config = dict(
    mask_prob=0.05,
    inner_norm=False,
    drop_path=0.1,
    shared_expert=True,
    layers=8,
    positions='learned',
    optimizer='soap',
    lr=0.0031,
    beta1=0.95,
    shampoo_beta=0.95,
    precondition_frequency=50,
    steps=15300,
    warmup_steps=760,
)
Rows from block 3 of a small self-supervised audio encoder (BEST-RQ), named by matrix and row number. Rows with one number within an expert belong to one neuron, the router's apart. Each number is 128 + 24 x the weight over its row's rms, rounded and kept within 0 to 255. All counts start at 0. Numbers have three digits each. After the name is the row's rms in percent of the matrix's.
Before each expert's rows are labels from the 100 clips, of 14976, where the router gives the expert most weight on average: "strongest on" is what is common among them; "lies over" is the class under the peak. Only what is clearly more common there than usual is listed. The data: synthesized solo parts of chorales (CocoChorales). In brackets: how many of the 100.
# router: router (model.blocks.3.mlp.router.weight, 8x192, trained with AdamW), inputs 0-191
# gate: expert gate (model.blocks.3.mlp.gate, 8x96x192), inputs 0-191
# up: expert up (model.blocks.3.mlp.up, 8x96x192), inputs 0-191
# down: expert down (model.blocks.3.mlp.down, 8x192x96, transposed), outputs 0-191

# expert 3
strongest on: note D#4 (32); trombone (30)
lies over: D#4 (29)
router.3 095:149110096168117122158117094147117113110152117160059098155164119142119130105132154111148134104118099116144097099155157105093166112130089107110131094147169174152154133121118131141171135149104091131122121125141160092140162108125143151113123111098121162187154139123164113107124134149151151109123166124112117147153169117120087151165138126158114126120111159109163182123134126109157122144134109111156130097127110104093098105108118131113102150140090091138107165115132134130104143096164135153080136174153090119156150124178159110105169126148093142134141110106154148162093117125125127122
gate.7 089:129174129108116143142139114110094116122122147171124157140089102133122119088107121140096159134103169129108159155121150118124152119117139123137086157152153105103130140120074129163159130130127130168189142155119169124140116104148117095158144120126121157183090131175124130125101161150112120131139119159135167119125070110147121126098174118128112156120103119157131128135121125151166143098097162082095099154127139115103092118130149143083147104119156147124159118129114079128157174128189104104164165114154148154112076117128122097116130128127131123140092157155108138120117177136153124147
up.7 103:102102122135134105160134151148109130145083139147124122093164149144134133121116149141132157129172165164137161109168162126123119130153108155102113136120115123117149116131121119148167120130159182115187154126090116153107166103147152122133134145142145125167108137169109118100132165130152112137101105169120154132139100123122064138077164145115137127160168119158174136138162159080116108079140114141148134132124150117098158125143141138126100155123083156086101115158128095112131116121100099181130137154144131162153172129118155109111126139159104140085149099120108185145134134120120086126
down.7 097:113094131148121118161122126121101083171123135132140168104144156162118126068131120122143152151115123081124149150135151149149140099128121160113140130152133156118150106126110149088124138133111135118114088104107091103144174118118127128118158144126153144138171157148099126106141112120150124156133074084141170148102072133119142131134120125145151117118139127101152160118087107142114182120114159137151107138134132168134096104122175123105185143088141133085134126140169090089139107141094123116125135124169150160082077137154169153164110115113126123110144150125165141111127114174080156156
gate.8 093:109133172124163149149132142084124105129107145114180090182093127136138178153119101129078142092109178186154115128093098086115151135126095126138149107103107107139130142130133146129177100168126113087137097119122134127096136115117106115132134128156101144142102104144120159134111136128124108130124152118126054125097137086144130131144116128130153129099155125104133122143132134089167145117105099151105110163108126147136136141118118169153145147090111108091124143109130134073134169164143185150120112129112117154134137198129121159099134117143145118157114120122122123069143125131163095142
up.8 097:108108128122123170138063123127134131127108158142075131134079147106133121098108172147154086160139121081168113124133158168105114128108139154092120100119139111147158129158166128135143159158147122147178137126125142119095114136111118107160148121115139089117123147093131115111145119127157143126150171140088150094099100144121142137116155121135089102087091173140133147110171106116125123111136154176100099114150128130118112136116181179133144158140097127135148143120117103133134120133166108095106146115116128073132119100105165098116106109111135169097197155142133135108127109099148137164
down.8 101:116139133167137147107114114144126100141133094082146100138156143127129121115116180160105157114120130111162110158174143158157144133127121109134136070134103135177163113111132115093100158107101132128150110125099119120072140116140135122127104148117115150143093171116117149140153136135142134131078143148122114188088147118098162134110137103162145086112141136088097135122112122111131147139134151128178153104161117125112165151140155096094178120084054152170149107127097120133129147146122149154130098160130140094153143124135150099133137134137175128084125136124180114150141105097121102102

# expert 6
strongest on: note E5 (32); trumpet (31)
lies over: E5 (25)
router.6 098:162139096152112122145111097171109124121170102100085108154142090156126124110150094107143145105137068149137109113141145103104163100108101106093134114131148140176148173140144138142174139158099074129125135130168164082154145109147143164127107115103108141142140138102155117125121120149152160112114157107125113136145156140108112159137133118149133098103109198107141184113130127138138111150109115135162149130130099114099100093106116118132083153169099125120114149089147112135112118096173157148103140148151109145124157139156157099109136135152105142164150104111127165152087113105096113110
gate.7 099:133131161094147097127170136160128143153085085168136136135136140144179168113097114140149100134127110108116180073106120121145146112104114158147108073091107086110095158146139140142140149126139169145150141121089124152115122143150143117182130122129138154111110133174141127159097133166130165158099084104131157129127113113107151102109116119087123105119196119144139085140105110112144152137145140142102149143156113133133083147098127114103147084116169144082124103112153142116150138125099112126128129122102161148150141104187113123147129078161112147123142131115133119170114137126130094135
up.7 098:117126109082101132130145123122115134126133093083101154119119145177126122122131145109160125099093124149159119134098114107125121123100178117156059166137129085114083154131135129124138152114143106123143117124106143139132127143168102125118136149136071135170137136123145119170082150153176077115111159145125134123142157104096124046106088143153152115113135123109081157147122094133133134188167113101138125111115119113140151163094146098127144144122110115152097122141134121104131150146142132108115113148120141141199093110130152122101113113165168135145147104119153120114154126163156156159
down.7 100:132120088109139113154153112094093177133119116131137118109146081144093141168135115114144108134124126148138129158154159122165076088147164174143117107122168149112165132112137139174166134087108085096186134088137092131139110132090124102117098099148140100090134128115164113151124126127130139115132129156115121164141142146124100107121100179151122137141125207111119115153131117126103155131162148140131169135135128091123141103116117122123140127179143101150142154176107098139112131107101136133116118138150097156110164121110145158126123090086115140155161106178140142126103090133145146096
gate.8 107:117160109165119110128159168135160136099119118136168128126147160123119128086130124139096164114079130136123106139137162125117113109118112133155128107135114108117084125106139126097153145117109187088082124123123118118113079136113160103142175129087126101134097150145139153086119113092130103128129156129106165135141160121112097152153144111133138150141132117090155120124155139155088102171161138154136170092111121119145140141132117116110114131124144116152170081145134157104137134148089171099111163083155175097158124162063153120154085101153161115118123142126160128110177151147110126108
up.8 102:139118157138102133148146176150120104149071090134119096102162134112134097093132141090131133116124158109081132175134123132118084132136130100174128105094111103181095113158179090132112140091121136148145141099115121151110099152103134158123153098083117119160158139143113134104136134157161130126138108141143122113143156124108133134110149115138163088177106173102134130129118157178160125153159164136101134132114134121099155118124117122106129156102122079108156073135112161117131124146112131125133105153165130138121098152086129156104146085135140184142120117137151141144170116113163175116
down.8 105:166096168134127082116079172123159125130115114124139153174148116125117159104139107152109123109112139105123124081127136147120135110148136139140137130152094125145123089112123113147100162132147114169143096111133135090145167111122084143131177119079142149150142073117115120159119145132116126091119102089172114122118125111140129148122095105158156091133090124101116110147112113143113194146139132121088100094151147079103119116185107084138114129133143091118124172115141157124089113122104131147178114136107132183128125139097134122176093138124169154109153113156119142156160117149130134126

# expert 0
strongest on: bassoon (54); note G#3 (28)
lies over: silence (30)
router.0 123:133118117160116124154102111133108121117163158111101104154127055126116103109124115101184186173129102141112132086151148162120162122149126113112115135162138155133145146151134138195153132157149107140112110118124155104137136108137139155120119116096116167190152176119142115144124112165155139096117130103139129135158145119109114159172132101137115120110107121122165139115131151148172103139202082116142152054138119101099092120125103116153108140153101115141067140144137159103106138121154131157107113134144175146131142126131151147117151164136112137145132120137108144150129115129089130126
gate.2 103:169155135092137132132097116139134090107086091133144100135099138185134105126105123125167164140144091169131126158129128140156138156112092112117140134111142111143147099110102142124097113160141187153140131140112112118134125104096107154125101111146134113163139143107108096112155162123157125163165138090118138134149061114153110181106130111106140131114132125155153172160127127143120133127095132129183134105120124140100117141112117084165099137118138137117141131164144153164120171117114183110124099112154147118128116119106117133133114130172144143161101116167140150116108163088182159061
up.2 107:158148161136145114149163164100153141135097136113124080126090152117098117116128175131142110119102131181093113117141126105157134102153109119117100091103105113114186165104115121127122140099154153107084096121116116100090108133127166129179133122127127085121116169128153100168153110153138127121144115069132126155095129157138110163131106153120114114104147128138143138154134114145112161097089134106126139125113151110099170165142136073112131136132092116168117105159175163103107141117112196117144124124120144136135101168122120136090116133116122155149135127130142142142100184175111098116
down.2 097:097152137118156140129153117166129103134166102131097120123121137124140083113139137145117097139153160144178104160129114107094113151164138097146115091107140138127125096148153142111120098119160178110129128147132147110137145136136115148148119183154129152146134144071115155073101136135098122107129088117145105134097136139149158200113147174156136153153151152112144108136147124157119062130144128160153148150116124144139141116118136160143094126083130142118106130084145126110120115121133125074113112118135128119154124095094083099142141100172101070121132120158092075135115123141075147116
gate.3 093:152140135172116140127184078122135119149140168131145105135178135137101145133100140137091105100110132141123123117102130118112163110104139114138106131093118096070142137102098165119107142126125130165085112166142159104146110109130146118114134159150099182140126132132123081122156135121100118145129136137144112146130185140102091091106141139114120140142142160113092106112128123129126177115118139135120127139115109129136120171090172135118170065113136121146138102180165093109146136154130104092114137133071106103131148157123103102158088145133098097111130109121129134195128135138065142121
up.3 102:103165155130192111113189130146116122070083155128133133105120132120099133140147135118095156111142127121143130095117127102139107132097130136132134145148085150155136095142144147134097103178133125157146130190140099138115150114108118121159138110098090118140130112165148136143149159129136110126099144160101123121068140099137117163124134129133084147109102146122106123102138133147118170161094118132175123148113180126129117148153153096127146151113157083114092153140135127143100114143141172145149070135148100150119105135148127119152088127136125105185102164131131145169158088137134123178
down.3 100:171160157097099125147093119146154145124154128142137126125210143092175126134089109119131082133107139167110148135116100148113151136149066132148151159113129169084167080149157107134133121136132119124084090176099120100133091103136130111100114166086094117112122125154125152068126121170167138123150090128159119139131109140138100139095153125150154130096147110087148119109111105118112142123139142114109108149119160118131129142112137133088113146142115135152105125146163122113145131093151133186142142160126145101124140125106182135126157143143114116087154154137130093119148140098119124157

# expert 1
strongest on: horn (93); note A#4 (76); note A4 (33)
lies over: A#4 (71)
router.1 094:155139088163113136145113098161105115103165130081097121164146088148121109109142124104146149098140099144151112097142152092143166110144107112087141144144162146151152153117141131177162147152100082131123122137148171087150147099153142172114119126104103155163165144134184111116115121122158155090107153115132123132168159150112087161162135120167113115102094153113152170115124123139085124143115119125154147107123108095112094105108141106160108154144092113137136165106150115141104134092157168155120129144154113127131145109164156103096160129152090142111150123124111148157083129146112134126
gate.7 087:147129089073113136071151122092128147166130120129088117132119098120148109137135123152115129166119148174070121153081100171105126118129130134122097146151100119105161147109142117134130138121099130169156104093136154155140115125146122146141131135111140126139118172119099153101147168129127094121122114110159120174157071087138103156125079116100085150177171104147145104107170115135127109129110152101125123116094133136120115135126117145131094140081120120131136076122123173144168153153149138141143107094111118135129117132098116163136131107154143098064126136122151177155172147137132117141
up.7 087:119113135112099111141119079130080171084127146125116102132112098123142159160143151112104143119118083110108112132097133123082070107143088140138067159129072116119134142172130156104104133082103111124146160156130140129114124096148172138101119127107134124153082130159143141109117146094099149181126119146143126123150088149174140124103131151156124151124153141127154117107110128118122114138100119091118165123154123112159163148179125146113135132122187102111146105151145112130163158139158118149129090113120129136112121150112090171155149109160149140096083116101143131152140147122117073127
down.7 086:123129132127135084096099090133094106103159132111129092078117142120120151102170144089166128166141103100114139160129156126141099142110130111112118122112139110147091112175175199134135128126101094174147114147116134117128148083123159147115092111122135085144146121167108105136099112129117156119109170150114125127111155136104148124121115157148112099091145115141114124126190123132116128148138139068089128107138114129140125109146099148112101087163146126115150109059100123146116138173102134165106119129174143137143138111141135081095160157106140137124112106130102114184117122136155142146
gate.8 119:128124090137104134116150108146112136170162136112130111141124081129150146139122192139089129144141089119116133088095122116120138115153144157130101096129161126119116174142125128128144136127084112095188149113114129160150133145124127111092186138156141138138133106169143154117117091154126126114094107093130108098116079124167132158151125158170129129144150113146138083124114063089103140136176147147118118151150121136115119114138153151169110120163111151132063111096136073108151109087113168151130131119104124148140154117070149145097132106101140152132155092129120120150121127137108113099
up.8 118:139102129099149114130068172110143123094111108136094128154118180141093112146152119071144094127110149126122143142132110137123129133105110099102156168120112105127131145144115095107113125119136164150084077177152110113110127132145120138129087119096102126148124136093126105114128157073128098154154109156139110172161136111130155106110127097103141110145144142115133156135156161137153120111086117128139149132120131152165123143129083116090193136074171151143139128151147119161124138182123101086116131137156116093081109139156099141173108151168114120115151155124145121139137096138145167135
down.8 117:135141136158121148157122120162158073131110149120143155126116109107097105144093121103102131146100138148107114143091139124170139128120152170134137145113160135116146091151155132147144194153172039158160128124118151152153089098174161137138111144096142127146134113175127093108102096122110153131191110167137104126161097141104106135128115113106118151155128128127123110161151143172089142129093152111134147116081097151112178140169122112118129121137141166168107151097115133128147133131133153163120093110124094133139110114121086150127121143133123120150107142128094124105154131105149133162