From a checkpoint of a small self-supervised audio encoder (BEST-RQ): arch conformer.
Rows from block 3 of a small self-supervised audio encoder (BEST-RQ), named by matrix and row number. Rows with one number within an expert belong to one neuron, the router's apart. Each number is 500 + 25 x the weight over its row's rms, rounded and kept within 0 to 999. All counts start at 0. Numbers have three digits each. After the name is the row's rms in percent of the matrix's.
Before each expert's rows are labels from the 100 clips, of 14976, where the router gives the expert most weight on average: "strongest on" is what is common among them. Only what is clearly more common there than usual is listed. The data: synthesized solo parts of chorales (CocoChorales).
# router: router (model.blocks.3.mlp.router.weight, 8x192, trained with AdamW), inputs 0-191
# gate: expert gate (model.blocks.3.mlp.gate, 8x96x192), inputs 0-191
# up: expert up (model.blocks.3.mlp.up, 8x96x192), inputs 0-191
# down: expert down (model.blocks.3.mlp.down, 8x192x96, transposed), outputs 0-191

# expert 7
strongest on: trombone; note A4
router.7 092:520520474535494475534484463527453517473555501496440490524515464516485482471501505475516520481509455515490493471542526480500546496493469513479511483504527516532523502472495514559535543508470467508474508493530539456513526486506510528490475467480485533526521513481521489484516483514540520471483520479478489510539536496495448526510506502544474484490465520484519554471497504509482483518550481489525528491486473486471471465489488481510465514510459474505467528460502501503468489464548543524474492502532480484492514511526539478481478507519468518534534469496488530506445487488504488475
gate.2 092:475494497455514511494522473511530494516489511496502515551460519504489474481539490512520493499501522520519525506513477506473439503452482468482505459489513549468510554522459476458495493480516532474495520482491486405512471511511486529528504527465502514499486454507511479502464530534527508492520519494550478521524533498569535474485481460515494484535523486509491499438512522488510469439513514536445535519498481501486544515492502534522497497501520498487506466485495476493486533498507493462469525518474470502522511506523499470537497509495517477532491477500470500445486512493520490495
up.2 093:519502479479493488528479494527514492455501499507498535468493552528496506511483513516476510497504460469517507513467479497512489513523526458554485510509524540497495506512477486528540480498514475491462487497508509513463507536459460544499469514548463488496499523482531494535474505517531534551536509461504523498478491527446456491503496513533511483534504511510491515512522498498509496465450489578513508481512527538489489504484511465505507512503489528480494457524514487510483452485513485508475506541506571517437517523519482465466443499528496494524461490508577509492484477508496504489
down.2 093:525487497505518541518500493540551535497504485447452503502485514491483513498495433522531504519519510479500479492455520512517493505534488517497513493473453520474459433502535500470513497502516518501563486460491499537470513458508521504474479538499520511536514527496472520452515502497483498475486504510508497487489505494502530487501564530512496496510504484482503512488492500523498519497509468529503487513449482499464508486500514498497497499486548498557492477475537544486484485503538508534495530523496497518542538493459534492536535519520548521471552461550475489494481495532498533568
gate.3 098:534484553453458459462507546459498514510493500498503508473509495459490457516483480489482484490525502499518468522500442486518484499510484485461464504539514483524517479507469454467510514483528503516505497493470490495538499503449470539519478518489505459515498484466514469514524483489512480522489528491496496554460470496507467451522467509537563489505501514461505489518515499472505508488465459505499482531434501462495545535519482488501492482497525526517488506543522485529513507495520482485510476494542493479473513471526542514555527510480521517519458533444489473520486488462499499504
up.3 092:501520517520527512495503483528537486492471514510476465489480573518476449472489485531488465560524518512527501475531508501456489487531484528493479527480566482520503516494534493500513505455523554493561442520514471519528506475481521473509505467481564498531470511449486528515513509518501482521499502502496536528488509505514484541533481518443491505510465440496509534505529476500495516475541508526467520527496480458506480505501444467495511496479496511495517496552476526485480509472465518488509466507509468501500494500504527486504501533527499515508475556507487496493493544504487517484
down.3 093:468520499517494499515463458510505466496519510547449478517500524481486508484515541485433542485486536504487479495486500503480507492493518439508514494521493503491524518461495497450499535473552529548490511522498501518551536466532484485506500443493505496525501490480500527528479481495538516522513548510473489477501546529488539537525526510497521506504522497548481505489492512489473477482521493462513490492499504494516539474511530498441520489471482474485505546463522552499501500527483489533513504491480486524494475476469541492502560491475476459493549494518551472502474469477492546490
gate.4 090:548529524515480459445516512480466483560485505506445532490502549540530509524514554518475523486512505497531510501510513541499551522510501486506483502474502478541505522462527506432463528522529499489519525532479519520501479487463519490546470496497457460506489481467525465480478538445498537542485482493518516488492467499528478465504481491464499502502501448491491490527497496487500532493485535517460482489478505525505500531486471491470476468524512501519485527551523539537512521526500463496459501515525513515503509516478490487544485503504485465485538495522451511517493522507490496511
up.4 100:587516546483503478501432497526464466489503529509483497515500513493550559465480475523503529510489450529535528473455494514497498459488509487476471487493502502527459476509548470523564480494476491491494515487481514491503473493543491508506475468505503495465520511483491475498502471488515476505483502464535490488511475509544543482486535508498504500466507478472531515511507478518506508496501522482500507483520470505491525514461529485513480457514470526573514537479462549487476515512457489482501513465498481520468551471489485496496450514474491495512510517467467475495505476529522527494
down.4 099:492499512504519506509508461490507540504470507469490528528490514512497508531474508513512531488489484543517504488492534479536464517461487530494446488479465496509493465494494492505507509443478436505441517523501475498541501519485510501579435497547501521470524514515512488477523526494511441482489490538534507444435500497476534507467460518504513500468488496500514529494486519504475494441481497510531518476504508498452494508458517520529499519494526518484486520463490495482526519521473500507507521513488454501505521528504502506505481456524508485490495514492561494499451492534487534557

# expert 4
strongest on: trumpet; note E5
router.4 101:513506467525492496503494463554465513484514449464459485530532458511478466495522523477509516475505460490515486477531505436504552481502471492486510465522518518535524483502504501510534473512470462515499498508546538452511514469520527517500490516479494524535510497456554471479512483460532523479472510484484503502526526482491443512519522496543475488491490500465500541472508527507504497508480495486532530464493497488472488466469480486503465520480468485512501540494509501516477501460528527519476509496515441463497530515529532460474462496525471516494506466478531514532431485496495491518
gate.2 101:481508511515501499540497481476483538485526496531518468462525492522501508502506515496512483503533490537494501494472487505511490553531467528472504519491515479517505480482511526452506525484486505500483496516516476566484515491487497481461475516493496477479487512474541558495459504515526584557491506491485501502448516509486487482507443501510535568543517562470516529523516501528508492447485525552482482501497516518494544512497488473517516467489547483477467471477519511473512488518480470536486510523506540558512503502455520517514498492486522498516523508458486468546496485483510475485
up.2 110:506494495496507533471488496529511543461505514493476533538500522504492541516467466483540505545506494474554524522469527476533501472498488523519517506496500499512495524492529461515480484502471514548562502444597516484474533499481489523517469483527516498533494487519511488499525499478509464523487434497517479467534452473488493495507484479541509506500489498526499505491521528477526501482490537494464528487554510551476500495510480531435505523492528475539525500504477466496517461496546498507508487509554493503500530497496543515499502497521461487491477493504466479517523525464505487488
down.2 104:514496436482493497528436484498517475487498469493532521469529510483505504466496550462552454532494509476517544554557536495520533509507487492493491470538503461520529506505511485518513477513504526501498481498518493456510493485503504522517516469483491522515507485538526489504527468501474569492506469477496480499516406485515551479489549458464487482510489518493509520564499504478493518489507518527531495477519489527473522499505487463509496502526508497494497512513466489458488479519488529507498531454503512524506545454486506508511517501529506513471522496453511471515549517495482505519
gate.3 088:508508472495508536489528503517482488474471502511504456472465529541449504489502484483493539481504517474523517482490489534473474484499518538516464556468511505496537500546487509516511461543480514467527469492519446517494510521518505492514473501469483507501495520523555465507471482489558526494484495504529502468478509524454483482496452528479489485524507483473544493521522496521480502452500503542504461524525482491516457588477533538502495471507481511525486497518504504531464470517463479485512527465506473542514504498508528508515483471468477514505489535478477529562525471487496496528
up.3 080:501501514528522495511468543509517504500511479458484439466466484525501497512476453540517529516529506545476477515474519495537473532537512523439512524471510496487503455504523510513498505481460519509435519544512513491472491469510486531519511484479546493456494491523506535490509509509471506545461504467509528483527502478509487507494496498485506484496489518477489483468473455560479509486520492524524476519507498465511502523491492499523511467547492495443503501543510488502485479498446514479492501464533485469490496500511521514441463527499491488494490546493527551520489466546522440473
down.3 084:506496486457500492490457487507477492508510524493515489535514478490450532487497487454492525472573487509496473477468481503497492464464553502511486476520479466472488500476489500507523507500457513457548444483486509533506521510477507484495538481507533539489499493504492516533516521552467500505496504498519536511523524490500491475519533526526529472459485537456508527500473505512526496516522553495504501495489524496518508472494484510530521514520507491503495539491512522466533550439452487485481486487536487480481489514530463536537511504513499504552548528486427485512506501512552550484
gate.4 091:460492500436509501477465503467541502554549492502541456465489483483481518498525505503485498492514508484481497495544513503493471491539484509517483502495494512457471474487482460542537488493510500488489490504500497501449525505499455460472508461476484492508483466516523473483513500508501488491448505488492485486542521469504487478483530472496481530466497485510528492472495491492569505494528476505540514473491490537491499515487480529505469449505462564497474494507531497522539480549490511537485541486473471456493484553429551517521508471497479488523530517499488489514510501538535513475
up.4 087:491457497493518447500494456512540498500514506539477483512514469551466529507504479516509494544524534553509491475513492486494459492496486560515545534438497494520520503495469487450512491542517494493487445475500519458485485513489498498545492507514503464535538545539509504516561482502536522458514472491487537442471489508521483485503489523520492507555532469502527504489523505481494503520470486519519455514508511494469499517484499487543503505515497478488502487497487492518495495500504511469499494519466508498522461442495474535496490504509465549491535496480490505509458463466531553486
down.4 091:505531474510457490519487494447480512465528493507505518494512499516580462535490480496491516469532515516472505526536541509474478495447490400467521510491520487512503515515461483483464473472481487498500518513497462472500482479483480499488520527512585498520507502475477499509499524486564558481554524521483500524478494500485483485494526452529495490491522510523545521535513511498541507492480506520531511507488469522437513500466519528524526466531529491507480511474495532500483482507497511477514531505488503459506515481547483494510501497497504508485499486462517522530522508510501503459

# expert 2
strongest on: note C#4; viola
router.2 100:523525471522503488501487470522468512486522466448500498538522463511480508478505483479520496490496459454539475489510525521472523478505469494474493516513534510535523528479497496539551499510478441485511509493519516470528527470524540512502492529469470515500495534461489432505506492477528536474481520473503488526536529514497511548516493471511441474441486519477498531483497516500508485518480488493522513482495501465497459446476490495520463518520465487502517510483514451525462505468534548518492503484515467514521526496527520476478496545524469511485568465485482514510456471495497511493
gate.9 088:450508463534497472524500498497478530541497492453465520464513475508460483533536541536554503531521480490502495539499539490501496544550467502521497473469495451488478500529511522510483507491510540491553490503439459507494492534514495481522527515540487500468527493528520524519520538499487484525550540525503491486478537478468497506536485523489507482507494441516545462494530490481460509455498478502511454468490469529490466491483520468526484514532524514514494474516484491532505523470473491487509535464519498512465520500465501502509545511507506529548490479487480496497479477503486529479
up.9 075:492492409527496530476506503476515529489505484499480515512504506515499553454517494485481535514521488499476509489496492493483489501479450518533501484497460447533467482514482517528543510494490484497450487481489450484523512490488476523481491467488505458481527466511504502525544497519512520528541461547481522449481522494500490505497467462495477535506497534446442490494492482470493457517489498511537561518481498509522505487491529535516533548488505522511482462478497486498464543469450523522485493520527489475481507461510487527497481481510517485504524521498462477442507471529516497504
down.9 089:453528509449470520506496482508534465537489555475503510473546473472454552517543490504480486493542519485459507480474497502485490480497500527454533500491515532490512465459493479473479543481511488487512489498491510471508456494488530530471501463567543518521510525457489516474476538532489488470501545525516509497538537524483484525477493527515533503478478522522469465481474531520508520511512503504477541542456467525524508519498468520482528526494527504488465496480503526523494458494455513509474488513478495491455494500539498530509539487464482477503483478484533468503525500506482502480
gate.10 118:489503460495504517517494501459510513427506457489542536488480463515520479517511500530478506482501499478498515464453486503491468508492488505505510478498495550508508538487437441499482534467481488501473507514483481519511483486556478500461467468515523499486499523511537499528537480504509508480500498494491470533489500510504537508524495501493503465438497529498451556498495476458494479530447492475464538524477518500520508461520456518552442525454498483520490497491528556528557491519513463470484520481510483506512537512508491485534531477515521496511481504521488496526532495515518492489
up.10 113:517519530489505517471506514497527486548509512486502483486491503464477497523506538433491524475501480470546501500533470503492494469502521515537519454534501507504511464483571527467542464568521519494474515518532523448484467509523513528519486465497525519501547495497469484459471490507508499494514453500494501486479506500536494511477496522494467455564507496538530455449476510497491512462509509490537449491476525518522551508486508505509533490519492524519475471481462511474466497497501513477485457490465529492482485507450500501482478531480526531527501504497509510460496471506462488494
down.10 108:534488523497515544502525509461515501505466481498450488485496483477491542495490480506507531477498523538506537491480527538491497493474516470476469479556534510459503477529462466492480498496451488511485498463534527471493543502507523468538508509493496531500519520488485483505493482493524527503498509498555521488542496517546528513528507522512460499486476473508509532538468471483496561457453518520505477487492525498495501525464560459486508538487494484483548485483495514513526531471515482587495487515457522543465464498516500463504475471483492480512509509499545471515490480520476493480
gate.11 103:465529488511502483462511491486473476526530526446498540485475450509470440472491498476514553497494478477492508445505516537497482509514518479531500516538471496481508529529517495488514499532496513476524500516490431481488438463501520548502498514487492472466507526490511492498469467503529492526489468517507510533479492497436507548482503489529516554486488517509483484502505536548513474458479526506505515543526533523484483485515462573503519474515515506525490497494446506523473491510513526514471478478490485529496516537514543471511519531483551513507499494523524505494475471506494524515
up.11 094:480544512513474493489466478468474536533481534457497471489483508464452453467507446511488507509488492510514524501515478521498452493525488499498503473519467450488560513516516505530494479506475484543507513532460497504470513457533483516518494507514492478497518501475514507491506481462523496454528481483492491518502491505472535502466504517484542477480515552513425500511513499520482490475486539479517468495511548511469499489508501548512505460504491517509463483498492499543478486538535478545458471488548522476479523493535488502506540501482520482502490509478527480471455477504522552443
down.11 104:474484489486530480483556490517492505493463472454550517436518492476522492484543460501509471480492476549503483486494522552493477463444495511482496501474501517512486513489461493483467507494492495523529485499527468539485513516532513489474495519440505487472540487485482525494517500533458491506502521524484528503500538490499500512528506533491497491477505525456512480493499473465467489472499523491444465542508458461477502492495555521447528524510517476539525520514502508530519529572494469518468501507518478519473485545526489463465489507515506495553503491480507511497500532539502478509